config.toml
model = "image classifier"
dataset = "retinal OCT scans (Kermany 2017)"
image_size = 32
targets = ["finding"]
num_classes = 4
norm = "groupnorm"
depths = [2, 4, 4]
stem = "single"
loss = "cross_entropy"
lr = 0.0022
eps = 1e-06
steps = 27400
batch_size = 128
warmup_steps = 540
weight_decay = 0.07
Rows from block 5 of a small image classifier, named by matrix and row number. Rows with one number belong to one channel. Each number is 200 + 30 x the weight over its row's rms, rounded and kept within 0 to 999. All counts start at 0. After the name is the row's rms in percent of the matrix's.
Before each channel's rows are labels from the 100 images, of 14976, where the channel reaches its highest value: "strongest on" is what is common among them. Only what is clearly more common there than usual is listed. The data: retinal OCT scans (Kermany 2017). In brackets: how many of the 100.
# c3: 3x3 conv (model.blocks.5.c3.weight, 192x192x3x3, each kernel summed), inputs 0-191
# c1: pointwise conv (model.blocks.5.c1.weight, 192x192x1x1), inputs 0-191

strongest on: finding: choroidal neovascularization (60)
c3.138,124,233,174,159,205,188,200,143,223,158,203,167,171,202,208,214,138,222,195,216,140,228,177,218,158,143,203,219,220,230,205,216,159,185,207,219,154,190,244,194,147,157,167,180,134,215,201,206,172,196,183,185,183,160,134,215,161,194,167,153,165,211,227,209,165,199,182,184,199,158,164,157,163,220,195,235,209,199,220,182,233,221,222,157,234,170,293,197,199,205,191,183,226,265,171,223,200,207,200,221,189,230,249,266,176,218,224,166,201,179,229,189,152,149,192,222,219,174,230,188,206,225,179,220,172,195,219,202,219,177,247,209,212,189,143,184,175,176,168,163,227,148,183,162,200,195,178,202,172,162,238,133,190,190,148,174,189,181,224,195,231,244,181,178,162,236,228,149,229,159,236,188,208,183,209,211,218,207,204,173,216,174,200,200,176,139,215,209,194,132,143,201,194
c1.138,119,234,193,162,200,165,216,165,202,161,201,179,176,198,194,196,156,190,200,210,177,190,197,199,127,163,232,225,221,237,207,219,187,183,199,200,171,169,237,166,150,135,163,162,154,161,197,204,180,194,150,175,185,183,122,242,183,180,154,170,138,180,196,204,184,171,168,176,191,126,204,136,167,222,201,211,189,167,167,207,226,197,232,174,210,189,243,237,168,198,213,158,229,231,169,210,141,184,185,164,199,220,229,229,177,218,206,182,218,204,219,191,149,142,202,196,196,152,223,171,207,209,177,203,170,197,203,178,217,195,218,200,156,182,128,208,189,193,174,176,225,170,178,123,167,218,158,181,222,184,196,120,189,166,155,184,193,193,209,216,212,222,206,239,175,218,198,123,212,192,193,171,201,152,217,195,212,184,142,161,203,185,210,164,193,176,233,166,169,137,131,194,202

strongest on: finding: diabetic macular edema (75)
c3.117,113,193,176,176,209,154,206,188,209,167,213,173,215,176,223,186,162,231,199,176,192,177,183,194,251,201,218,154,191,139,229,228,220,194,178,200,210,173,157,240,220,256,237,226,194,218,178,135,186,134,201,196,202,180,210,180,216,133,187,147,165,191,181,193,222,145,212,124,201,184,205,174,157,161,159,205,184,181,194,204,213,195,200,171,209,172,191,197,190,206,208,227,117,266,242,148,183,181,225,171,177,206,196,196,260,201,190,147,210,169,185,177,191,213,192,179,175,207,197,183,152,192,227,120,224,204,217,185,255,231,245,160,223,191,224,193,230,245,191,181,197,132,146,220,195,179,148,156,168,174,165,198,165,174,200,194,176,222,196,228,198,237,198,250,179,133,199,170,218,260,170,222,197,185,222,214,234,182,250,200,219,251,201,184,189,270,219,183,224,177,201,221,176
c1.117,098,251,192,184,232,180,187,203,187,148,176,154,183,183,208,169,135,256,180,217,215,197,171,180,265,242,226,196,235,177,240,248,240,202,203,233,173,176,166,223,276,234,176,218,172,208,220,196,194,184,183,156,215,209,192,201,220,148,181,154,194,204,191,136,208,142,248,152,207,213,202,189,147,225,205,231,187,188,187,227,240,169,212,182,223,262,198,219,202,227,203,265,148,223,220,234,178,192,222,186,209,221,186,184,240,211,204,190,160,169,184,116,226,208,243,201,154,192,206,183,192,236,209,149,222,190,233,160,239,236,209,195,188,181,208,200,197,241,154,212,218,173,140,210,197,219,207,169,154,170,195,230,176,171,198,193,199,226,207,162,202,209,222,273,225,136,205,207,219,226,210,215,179,183,234,211,234,228,199,246,217,245,168,260,231,231,241,167,212,175,225,240,213

strongest on: finding: normal (99)
c3.7,078,240,235,202,178,193,200,219,95,187,192,219,260,225,234,177,166,215,197,188,198,167,182,143,173,196,213,228,241,232,186,187,230,158,189,220,223,150,237,155,182,201,183,145,247,171,207,201,175,176,193,160,211,165,201,171,158,243,116,217,202,135,198,202,219,181,225,218,190,184,205,196,233,186,170,254,231,223,218,236,217,212,185,170,237,225,272,246,207,182,176,129,183,175,241,211,212,164,195,173,192,210,165,213,193,225,205,190,202,229,197,225,233,167,134,196,186,147,163,224,208,199,186,240,190,228,224,192,234,213,227,216,252,231,174,207,161,212,256,209,206,152,200,200,182,177,186,162,195,199,197,230,203,204,196,173,253,205,222,193,227,188,159,165,169,251,173,213,195,195,214,180,212,158,172,239,210,243,214,160,242,150,243,177,170,174,217,258,178,227,162,191,216
c1.7,093,227,220,168,229,209,168,156,177,99,168,239,218,159,178,164,188,183,198,186,172,128,181,191,161,190,185,178,218,159,189,214,224,201,202,151,195,175,197,183,181,197,150,178,182,201,174,180,195,184,167,154,276,170,213,124,226,183,196,177,143,192,183,176,165,170,215,195,177,197,196,165,212,175,157,230,209,209,225,197,125,199,160,160,196,152,228,183,185,177,198,145,195,176,201,210,231,194,169,164,151,238,181,196,175,172,226,171,193,210,216,168,227,169,144,208,164,180,201,159,164,236,193,229,195,201,209,173,167,157,217,220,213,186,195,198,143,197,212,157,199,153,209,203,187,117,212,195,166,229,216,227,186,197,175,140,212,233,180,149,180,198,176,175,203,188,138,223,215,186,194,184,175,143,194,201,201,163,174,138,189,167,266,179,183,196,187,221,188,206,140,175,198

strongest on: finding: choroidal neovascularization (78)
c3.185,089,224,215,169,169,207,237,171,222,211,234,200,178,210,191,197,199,269,196,266,215,235,182,243,169,226,197,195,190,202,236,217,214,197,202,220,185,211,203,179,182,160,187,164,207,155,208,163,237,162,177,143,187,151,177,234,164,193,221,190,181,171,163,173,122,176,223,208,204,268,173,200,159,193,188,181,111,224,188,240,222,165,266,214,273,194,328,230,231,219,196,204,159,198,187,201,199,210,151,196,166,279,171,204,193,214,248,152,169,214,211,178,176,198,214,177,183,214,224,191,214,196,222,187,190,189,187,159,181,217,244,222,222,224,182,221,221,152,187,212,172,164,207,175,161,201,224,224,207,256,198,218,179,193,188,219,179,209,223,154,206,240,188,238,194,179,227,192,247,164,192,191,158,159,215,193,221,180,166,180,179,157,178,209,229,189,220,245,168,185,159,192,222
c1.185,078,166,202,205,195,158,203,210,236,151,241,233,166,232,165,177,202,176,191,201,231,200,206,197,175,235,203,189,186,184,200,200,198,177,200,175,235,220,155,184,228,168,161,167,213,162,141,195,202,195,210,164,153,172,226,203,182,223,232,183,206,185,159,171,161,190,164,215,194,250,202,218,181,191,197,201,178,238,183,205,172,215,183,234,181,181,226,203,224,224,170,202,187,206,216,222,182,200,180,209,183,233,177,224,189,142,227,179,203,182,232,218,225,162,221,191,150,202,184,190,196,164,235,179,184,128,128,175,215,264,242,243,275,273,170,220,152,152,212,200,134,129,239,229,141,196,212,253,224,239,190,252,203,190,188,241,191,203,223,164,222,261,218,252,190,227,219,204,214,168,180,229,146,181,227,209,193,183,153,165,152,173,227,183,137,194,185,233,202,179,208,205,271

strongest on: finding: diabetic macular edema (31)
c3.93,079,218,190,251,206,247,162,263,179,206,183,225,187,223,176,219,188,161,231,200,196,232,204,179,183,209,187,194,181,210,174,202,217,177,200,153,227,179,211,156,173,168,186,182,235,167,133,216,166,222,202,166,123,170,169,158,195,250,204,238,217,171,217,204,211,184,214,226,225,145,235,203,223,251,226,210,186,167,172,231,196,225,185,204,179,236,237,238,208,198,187,140,206,197,208,238,147,177,163,227,224,151,242,203,200,172,172,202,212,232,255,194,196,174,229,192,208,172,153,176,184,180,194,209,144,185,187,133,180,205,194,196,169,253,177,258,166,171,253,227,158,171,291,187,223,244,237,186,168,227,193,156,248,217,221,244,171,207,253,187,219,167,192,166,223,219,183,211,239,207,208,121,168,156,190,250,179,223,194,196,181,180,176,203,182,186,217,246,212,204,171,181,171
c1.93,095,221,261,236,177,231,222,241,149,227,177,221,243,262,169,215,196,189,201,206,225,183,200,188,181,172,195,211,239,242,221,186,201,202,185,127,181,192,233,188,177,185,198,173,228,231,181,266,158,232,202,245,153,164,188,168,210,245,175,250,235,161,189,243,186,233,228,228,198,175,211,258,190,270,260,195,219,214,224,176,217,263,148,229,238,238,204,215,182,195,215,164,182,223,186,315,171,162,198,255,249,188,194,196,184,161,153,211,192,174,247,227,274,214,202,178,207,180,186,206,257,214,193,235,191,198,188,184,246,209,214,208,192,188,192,216,169,174,228,204,205,238,218,168,198,244,245,186,227,203,241,201,234,222,191,201,228,215,220,210,239,180,203,198,215,232,182,205,213,201,168,169,193,187,187,213,191,216,235,186,251,187,204,199,173,189,223,208,202,196,125,147,221

strongest on: finding: choroidal neovascularization (85)
c3.51,092,203,199,176,198,168,158,162,235,200,179,208,210,208,190,190,178,245,181,220,170,174,164,163,221,237,212,221,209,180,202,208,171,212,242,176,197,163,263,250,190,227,214,232,185,216,170,210,162,214,242,217,212,207,211,127,254,222,196,215,225,218,228,201,206,199,210,184,119,161,155,189,187,204,199,226,266,236,197,195,228,217,171,207,161,248,169,147,177,193,219,202,217,200,234,198,175,215,184,214,209,225,192,231,204,192,213,227,212,155,183,229,194,251,192,183,197,220,203,199,191,156,213,209,158,175,225,237,201,213,234,122,144,203,208,188,186,146,195,215,117,182,242,221,210,159,198,170,190,219,225,223,209,200,196,184,196,205,116,177,250,177,134,197,245,177,200,176,248,225,233,258,210,171,162,130,171,243,233,151,244,218,144,201,264,216,208,194,172,169,215,201,218
c1.51,118,198,167,192,189,211,202,154,207,254,196,172,175,199,216,219,204,210,155,209,169,147,162,182,171,202,191,214,197,205,181,209,136,165,190,183,206,190,175,198,143,173,187,183,126,151,163,191,213,187,165,208,188,158,185,124,187,208,169,193,146,166,206,205,189,192,180,201,201,220,188,147,190,214,191,183,221,150,204,229,203,203,162,155,223,210,217,188,203,204,187,184,203,193,232,185,232,189,171,210,186,215,179,225,196,158,229,208,178,159,118,170,170,200,195,155,167,162,193,194,209,167,174,202,115,172,171,169,213,197,185,161,204,187,166,141,164,169,163,177,139,111,184,219,187,145,198,208,187,163,199,188,170,195,185,224,213,159,140,175,225,156,198,175,234,185,207,178,186,200,182,162,169,124,209,193,210,160,146,130,221,158,165,176,198,209,190,160,129,177,212,172,212

strongest on: finding: choroidal neovascularization (62)
c3.106,112,197,197,216,124,164,234,220,208,151,172,226,161,178,199,223,168,196,195,172,139,169,187,182,145,146,202,168,225,215,173,150,165,208,189,182,141,166,180,205,181,137,187,197,150,153,169,158,144,214,173,179,166,180,188,175,171,177,205,147,139,127,171,170,201,204,187,177,179,161,200,216,238,202,235,152,152,170,196,193,229,189,163,224,167,157,216,208,191,194,167,168,178,178,188,193,198,239,217,189,219,188,247,189,190,256,283,192,175,201,214,171,178,208,203,181,180,166,216,228,193,175,181,192,189,192,184,155,185,185,213,174,182,191,160,163,178,180,162,184,144,189,214,200,181,178,238,216,205,182,203,191,188,150,207,205,164,236,202,212,184,158,204,180,189,192,180,201,228,198,212,129,188,185,204,177,159,210,155,170,200,153,206,142,187,201,196,232,160,149,127,189,134
c1.106,094,210,183,204,150,204,238,271,218,190,192,239,202,182,198,228,230,208,241,230,138,217,206,201,173,211,146,196,239,189,168,195,173,216,219,243,162,183,207,197,143,218,153,249,227,146,197,146,172,237,213,188,168,243,187,170,195,205,168,144,201,152,227,162,198,205,183,200,194,172,163,242,238,236,216,190,164,187,164,232,245,203,175,261,203,203,196,188,185,230,170,161,186,176,204,213,240,232,217,192,228,159,203,225,233,246,242,172,166,168,208,192,147,200,227,173,153,161,241,233,199,182,218,197,191,138,222,165,192,185,221,174,173,234,201,200,178,185,174,221,179,156,213,249,183,168,262,201,211,189,181,177,151,173,214,244,177,212,200,233,193,186,223,164,236,170,205,194,196,177,199,156,208,223,179,198,206,203,96,175,234,170,172,142,210,235,176,165,165,149,202,208,152

strongest on: finding: diabetic macular edema (34)
c3.11,078,208,202,213,231,193,215,156,208,148,228,197,193,115,190,201,193,180,170,190,199,231,210,214,251,273,214,211,182,167,251,229,230,217,193,265,202,162,192,167,197,205,200,194,187,149,176,204,197,213,210,187,225,212,141,219,196,216,228,198,190,215,218,182,182,146,183,179,194,274,161,172,166,192,204,209,227,223,174,241,222,140,248,209,265,196,232,217,260,191,172,186,174,193,159,177,189,161,180,224,199,258,192,217,214,239,245,171,191,212,182,217,184,201,200,228,176,220,212,165,224,158,192,271,158,183,197,185,165,208,236,190,213,247,129,163,193,225,149,222,173,172,277,147,203,179,165,216,194,216,221,163,254,234,171,206,243,239,211,191,246,191,170,183,179,229,237,196,241,236,234,165,187,229,182,228,217,165,188,199,201,213,196,210,199,228,193,220,202,140,168,253,234
c1.11,088,151,215,239,255,195,214,221,216,160,168,193,212,222,233,218,184,193,137,151,232,180,254,196,236,248,190,173,203,222,254,226,213,260,190,214,167,191,229,215,201,206,195,230,199,222,181,213,165,272,219,230,174,235,167,215,197,154,231,176,235,214,181,187,162,189,172,168,216,190,182,199,177,189,192,229,152,198,202,238,200,189,197,225,226,212,241,210,186,225,239,172,123,169,174,251,221,224,226,239,238,222,258,207,217,249,199,186,248,141,255,187,228,220,202,191,231,191,215,214,157,228,195,183,201,213,167,231,193,217,207,164,208,215,208,255,171,177,189,235,171,215,262,230,208,236,240,231,177,187,193,229,213,269,187,228,194,245,191,182,203,183,182,221,161,137,246,218,218,251,177,183,197,281,207,213,230,227,225,263,218,235,208,199,228,267,207,207,226,197,197,216,214

strongest on: finding: choroidal neovascularization (75)
c3.18,084,185,172,223,226,218,165,195,142,213,192,220,218,230,219,214,218,247,161,169,211,225,243,192,156,188,221,181,169,235,205,230,196,159,223,197,178,131,192,171,178,224,211,143,243,203,208,165,237,235,249,247,208,210,183,201,214,218,191,230,224,159,192,217,190,207,195,234,188,154,142,227,194,199,157,248,195,168,182,190,152,173,214,218,190,187,213,216,197,212,193,196,195,184,154,149,215,169,159,205,196,220,189,140,212,265,150,224,233,223,169,209,138,209,217,205,238,158,190,229,166,194,242,180,222,261,242,249,237,232,164,213,226,157,145,162,152,209,179,200,197,149,194,208,219,162,191,166,225,229,221,183,143,147,156,151,158,209,220,252,178,218,157,200,245,188,201,208,159,172,148,178,188,213,177,171,244,189,184,210,225,205,189,170,240,209,196,183,213,259,216,153,227
c1.18,084,172,204,206,192,245,202,211,190,251,200,201,213,261,232,210,222,213,192,175,228,253,225,178,149,232,224,184,195,271,206,266,211,219,250,261,211,202,255,218,199,217,239,176,192,177,212,191,236,203,238,255,258,221,230,213,174,176,219,220,199,201,202,189,193,235,191,208,217,198,164,240,213,188,214,272,190,211,226,229,173,201,209,219,220,205,221,196,247,189,237,230,213,200,200,190,234,219,205,218,189,270,224,177,217,313,194,181,220,251,185,258,198,226,168,200,232,215,177,236,166,213,226,172,223,238,251,276,185,213,239,206,229,211,186,190,190,209,203,253,195,185,237,174,203,190,250,236,261,239,218,179,243,203,152,253,162,220,240,230,185,235,201,215,215,149,215,232,225,177,207,254,244,211,175,195,210,197,161,189,204,221,206,199,237,218,228,235,189,227,154,202,188

strongest on: finding: choroidal neovascularization (67)
c3.37,097,205,228,225,218,237,215,218,156,230,212,171,214,213,213,188,157,234,147,220,187,223,223,229,204,183,175,235,207,193,192,238,200,136,234,172,202,223,243,194,195,176,175,172,248,195,192,212,172,239,183,270,242,188,192,214,205,226,197,205,163,168,177,237,232,196,196,204,200,230,177,250,200,229,179,209,303,217,170,262,183,220,237,200,276,172,236,190,231,222,219,178,234,215,147,191,175,143,168,195,203,209,170,172,146,207,240,222,211,179,152,208,246,226,177,184,206,170,185,200,241,169,147,243,195,209,187,171,166,184,179,186,200,273,212,229,205,183,164,168,172,201,231,202,168,238,242,204,258,163,181,219,212,201,194,174,239,189,208,218,224,166,149,233,200,250,208,184,267,144,216,232,152,131,154,200,228,200,199,198,231,199,186,196,211,190,175,236,197,173,234,198,170
c1.37,088,224,216,204,211,197,165,244,215,243,268,207,186,219,204,215,152,190,184,166,133,204,210,250,197,195,214,234,171,248,188,208,191,156,232,200,195,197,188,187,180,223,191,158,240,198,211,232,154,235,196,250,202,193,192,213,187,230,183,202,177,180,174,264,141,213,182,220,206,227,165,279,223,201,200,220,267,194,179,283,186,222,214,235,223,204,231,235,208,218,255,197,260,195,167,200,127,180,212,199,188,214,201,168,176,208,232,217,230,191,180,213,197,203,188,191,188,174,229,199,221,165,109,168,211,224,150,221,164,152,170,181,231,249,206,192,209,157,190,175,143,176,239,217,171,234,231,208,238,194,242,201,187,192,221,156,183,249,166,211,197,194,155,207,205,257,204,242,232,145,178,192,206,177,190,201,186,235,168,186,200,181,209,194,187,113,184,199,214,167,199,212,143

strongest on: finding: normal (79)
c3.67,117,168,195,220,190,160,212,226,198,144,176,205,199,262,226,239,231,234,198,207,192,212,236,209,169,181,217,115,208,165,157,182,220,204,173,160,215,197,167,258,236,200,225,211,195,213,230,140,205,171,165,141,142,179,254,200,147,86,197,143,198,160,160,168,217,222,196,173,219,197,249,210,183,153,241,168,144,175,177,206,245,206,205,202,222,183,230,177,202,167,178,172,184,180,215,183,175,205,222,183,207,213,219,223,233,223,202,198,189,181,201,247,170,173,127,148,218,189,162,205,134,169,213,154,229,178,163,187,193,196,255,213,226,204,230,212,182,214,245,201,191,195,210,199,201,158,228,226,216,185,239,234,175,190,195,232,162,203,185,250,223,173,205,206,208,142,192,126,201,195,165,205,230,218,203,198,221,189,234,206,190,182,232,201,211,194,179,185,208,223,140,231,175
c1.67,100,189,179,187,190,173,207,177,201,184,203,177,250,223,207,225,200,206,202,202,179,223,214,217,169,159,218,156,221,201,151,176,249,200,163,208,179,179,135,246,212,202,187,143,208,211,204,171,206,153,130,154,213,148,257,187,137,135,150,211,161,122,158,186,182,190,205,193,198,201,221,195,164,184,219,187,162,180,170,227,198,224,241,176,192,208,244,188,165,210,187,180,191,172,171,191,174,199,183,186,205,222,111,214,207,216,228,204,232,179,180,203,160,205,171,148,214,209,204,176,130,149,231,173,251,213,211,183,188,189,242,230,223,199,205,217,175,197,226,149,186,205,166,139,217,176,227,197,194,177,250,263,139,183,195,219,191,196,177,228,221,185,196,224,210,196,186,139,166,133,154,174,251,182,208,210,244,158,173,175,154,176,184,208,167,180,222,173,167,213,163,212,225

strongest on: finding: diabetic macular edema (42)
c3.36,089,189,185,199,163,243,149,170,190,169,188,174,214,182,159,170,179,146,137,179,174,142,210,151,206,234,228,195,252,181,171,154,156,204,204,163,171,146,193,205,163,193,216,173,195,153,189,214,137,187,188,216,152,204,202,141,209,176,144,170,170,161,155,232,201,178,179,190,150,130,165,195,138,197,191,174,234,176,212,194,208,178,183,230,181,199,226,187,206,219,203,185,126,221,219,180,204,201,172,197,234,146,184,170,156,157,169,178,159,112,195,197,199,238,179,193,186,206,225,202,205,192,212,230,183,185,188,204,188,228,184,190,216,199,203,145,187,206,185,143,193,164,186,208,181,170,170,170,213,122,182,212,196,178,190,178,196,223,138,203,200,198,164,163,245,224,193,241,183,201,205,197,205,170,208,198,234,202,195,192,241,166,155,159,210,220,201,188,169,96,197,220,194
c1.36,096,193,137,258,202,220,200,214,186,252,254,238,213,177,161,213,210,194,246,187,175,202,208,237,213,223,215,214,253,229,145,187,179,206,224,204,229,215,191,170,199,232,231,183,137,205,218,243,190,249,160,238,166,160,229,197,219,247,224,256,192,151,199,294,172,193,259,220,179,238,167,208,230,220,196,211,240,203,160,190,213,205,210,195,196,236,181,251,209,187,172,182,279,224,226,225,144,162,166,216,252,206,147,192,209,188,249,260,245,180,159,259,173,248,187,227,192,179,205,197,254,202,166,211,224,220,192,207,224,215,184,172,199,198,228,171,182,144,198,125,182,197,196,178,213,221,229,179,166,174,201,193,208,223,171,182,205,167,142,225,191,236,176,204,223,221,171,165,184,195,216,160,234,189,175,185,199,248,232,205,209,190,187,215,190,223,215,184,225,202,188,139,198

strongest on: finding: normal (86)
c3.107,105,128,209,201,210,203,174,177,171,138,208,147,134,178,175,171,146,188,186,176,153,135,151,177,178,170,178,181,184,210,199,189,126,215,222,229,210,200,223,178,166,168,181,227,156,182,140,189,177,208,199,193,197,213,155,174,162,195,214,203,188,164,237,207,190,144,186,208,182,183,143,178,176,252,240,177,210,171,208,217,220,217,176,188,161,164,202,204,189,183,135,96,222,190,193,188,217,181,211,206,196,206,212,176,178,244,202,189,203,178,210,175,186,127,176,191,196,133,153,185,190,210,149,191,211,228,170,173,210,236,207,152,189,234,191,198,187,163,217,197,84,208,226,140,189,200,191,231,190,190,231,195,181,204,171,170,207,215,197,169,198,197,155,201,190,196,201,186,218,226,225,140,165,225,207,190,166,210,173,220,176,173,160,216,187,224,215,235,207,191,146,166,193
c1.107,101,185,250,229,236,238,198,218,133,210,229,201,212,180,185,185,185,200,232,208,238,179,211,196,253,222,194,224,219,250,207,197,202,212,246,192,249,238,242,183,223,198,178,202,205,242,176,222,185,246,210,241,240,177,174,185,218,212,208,255,220,237,235,236,201,196,238,226,173,202,198,237,219,271,230,190,197,228,197,220,208,256,223,212,228,249,190,212,244,255,193,184,233,186,196,253,203,169,216,246,257,219,191,236,216,237,198,249,245,181,228,195,199,203,230,236,218,218,180,206,234,238,156,204,262,272,187,205,223,243,166,153,208,264,225,278,207,174,217,207,163,228,242,199,212,240,260,209,198,217,186,227,225,232,181,197,253,226,171,215,208,215,175,234,219,169,220,225,224,248,226,216,213,249,204,238,170,212,212,219,210,229,176,249,194,242,225,216,225,205,220,187,267

strongest on: finding: diabetic macular edema (42)
c3.47,082,263,113,245,235,163,203,233,192,201,233,196,201,224,214,270,185,268,214,218,210,194,256,231,218,179,226,177,185,166,227,204,222,200,140,189,191,188,169,273,195,241,216,194,201,152,240,128,258,152,150,196,195,167,183,178,146,135,185,185,190,249,195,216,189,193,230,226,215,210,203,210,152,159,153,263,203,183,174,214,176,194,225,200,234,152,220,174,219,211,243,201,159,245,238,197,174,203,182,226,182,200,233,197,210,229,189,221,237,209,205,178,226,238,190,180,222,200,267,178,157,221,192,188,232,221,160,116,244,215,164,204,237,183,211,217,234,211,230,206,247,172,240,185,215,147,244,166,202,227,213,193,188,205,195,165,244,201,226,215,202,187,209,213,186,189,197,247,209,234,178,188,240,221,211,208,221,192,195,243,195,208,209,190,213,222,224,214,228,215,161,173,184
c1.47,120,217,188,194,208,166,189,201,214,178,207,159,206,213,174,228,165,199,196,194,186,181,207,240,160,188,222,179,163,201,195,213,170,214,157,209,173,186,174,224,211,146,210,163,116,151,179,157,207,141,212,173,205,186,175,185,161,139,227,72,168,199,166,201,156,122,159,171,200,203,187,210,177,153,150,184,190,203,212,216,141,171,191,212,224,209,226,207,230,211,210,191,137,212,168,168,218,233,185,191,140,208,189,204,218,202,216,147,213,184,216,148,176,192,172,177,215,131,209,156,182,189,201,187,203,191,187,185,165,143,210,177,253,192,174,166,203,164,192,213,192,153,216,140,183,191,227,220,208,218,193,153,178,171,211,189,207,214,209,148,221,213,212,226,188,169,192,221,258,232,191,160,233,181,198,195,246,176,155,159,178,185,204,168,169,216,198,195,177,180,180,217,117

strongest on: finding: normal (82)
c3.76,099,167,161,186,228,209,190,196,232,144,186,194,184,213,256,209,206,265,232,184,166,243,194,201,224,227,165,161,153,218,177,223,227,219,191,223,220,180,243,161,156,233,203,193,163,192,198,168,253,140,204,119,192,213,233,192,185,196,190,181,154,179,243,163,190,210,198,186,248,211,240,214,274,167,225,237,192,194,275,194,212,190,234,159,250,242,244,209,228,196,206,191,154,174,228,138,219,226,224,183,111,217,171,185,260,253,180,139,208,197,194,201,126,175,175,150,234,186,164,160,182,191,202,160,223,185,219,193,176,174,193,244,216,179,172,212,189,195,157,193,192,220,223,225,202,188,238,218,193,200,207,196,218,177,215,246,213,213,199,187,154,224,213,156,190,188,226,220,196,191,145,228,208,184,168,205,199,159,150,167,186,189,217,157,190,178,198,167,182,189,185,233,185
c1.76,099,195,145,163,219,178,202,146,207,129,214,218,203,197,220,188,204,202,233,197,185,195,196,192,169,197,142,164,170,201,157,223,166,225,202,155,182,206,215,174,184,185,170,200,134,202,127,200,233,155,182,121,209,203,192,171,188,179,189,165,157,157,196,189,185,210,201,203,214,219,213,191,206,142,179,161,187,188,216,132,133,158,147,197,213,193,219,153,203,206,217,186,141,199,221,195,244,211,184,154,118,226,159,191,206,201,194,154,200,201,228,170,120,195,130,162,226,181,194,188,173,199,189,184,215,221,188,202,196,173,210,241,215,175,215,196,161,155,179,178,185,212,233,252,210,191,224,221,161,213,179,199,233,169,222,218,226,203,153,170,176,196,206,152,217,192,167,229,198,216,204,211,196,161,168,161,231,149,187,143,191,162,260,140,158,225,186,201,201,161,151,207,192

strongest on: finding: diabetic macular edema (68)
c3.135,087,216,120,214,212,199,173,235,219,190,211,196,219,159,212,228,172,215,212,209,216,196,209,222,231,166,189,185,151,145,248,219,170,149,232,133,145,151,206,216,203,228,192,210,178,187,200,193,194,201,207,193,233,198,156,181,250,161,171,144,209,222,178,217,184,183,211,224,199,174,205,235,267,173,187,217,224,144,176,165,173,209,165,212,228,136,187,177,181,202,206,238,208,216,160,171,137,227,214,223,180,147,246,188,240,207,184,217,264,210,212,152,185,191,205,161,193,172,221,224,211,210,212,186,210,193,166,152,235,176,227,207,175,196,181,188,226,274,196,197,235,155,202,145,212,240,192,162,231,174,182,139,199,244,269,195,225,175,193,168,186,156,220,199,137,164,184,222,261,194,196,161,164,171,188,205,137,221,210,218,238,194,179,178,150,193,188,201,186,185,208,237,154
c1.135,103,197,168,180,179,185,206,194,220,201,206,205,224,181,195,201,208,223,209,218,206,163,210,207,221,179,178,188,138,148,198,213,190,160,218,140,162,149,157,205,183,185,211,159,189,156,160,220,205,161,184,176,226,156,178,176,219,162,182,138,155,193,166,186,182,119,219,215,186,196,192,208,239,168,180,173,197,118,194,174,198,192,179,218,246,130,231,212,183,222,169,205,162,218,172,159,152,245,206,160,156,150,161,187,206,188,203,196,226,208,179,168,155,186,162,212,159,121,197,158,178,158,237,224,193,114,177,170,226,227,199,200,203,199,178,201,215,219,147,171,202,144,150,153,188,185,164,216,210,198,173,203,186,201,219,196,233,184,181,160,226,178,225,217,152,174,195,198,251,213,182,169,166,139,172,185,192,234,166,201,209,200,198,146,165,150,198,196,173,166,161,240,212

strongest on: finding: choroidal neovascularization (94)
c3.127,103,196,202,225,192,199,195,182,235,198,162,191,188,207,220,200,185,187,202,205,179,179,196,137,196,203,221,227,226,248,216,152,146,227,202,199,223,182,192,200,170,177,248,237,232,176,171,206,152,164,231,203,161,184,212,196,183,215,134,215,210,197,214,198,216,241,175,241,163,134,196,220,208,185,219,204,197,181,178,174,203,223,195,219,223,150,199,210,171,228,209,160,198,171,223,230,210,239,142,256,234,225,248,242,193,284,227,232,230,141,244,197,177,194,264,199,162,209,198,199,209,240,274,225,199,235,223,260,248,260,240,156,193,231,223,198,187,176,187,203,129,192,173,212,157,229,182,222,196,219,222,245,202,201,208,229,219,239,167,210,207,223,212,193,216,205,212,155,206,176,172,214,193,197,222,175,97,230,192,238,194,158,160,184,227,190,201,195,148,120,176,184,222
c1.127,135,183,164,198,199,214,171,173,207,210,174,191,187,181,168,195,153,206,183,212,149,144,167,146,204,184,199,203,201,190,190,153,81,186,188,177,205,181,163,188,162,183,196,192,193,187,123,216,171,204,202,194,176,178,227,146,199,209,151,202,162,184,121,205,171,203,147,199,150,145,124,191,192,210,226,213,188,134,162,212,199,236,184,229,228,157,223,200,171,197,196,160,183,187,221,186,215,208,175,199,217,191,233,228,184,209,207,210,199,159,191,177,168,195,201,151,158,148,195,192,192,199,222,195,185,190,226,226,188,189,210,128,205,225,166,192,153,191,148,144,160,114,173,200,186,196,168,190,166,155,216,147,187,173,206,187,204,210,162,178,191,166,160,140,201,191,198,171,174,163,158,162,186,188,191,163,162,214,178,201,218,165,159,147,218,180,190,192,162,159,195,179,204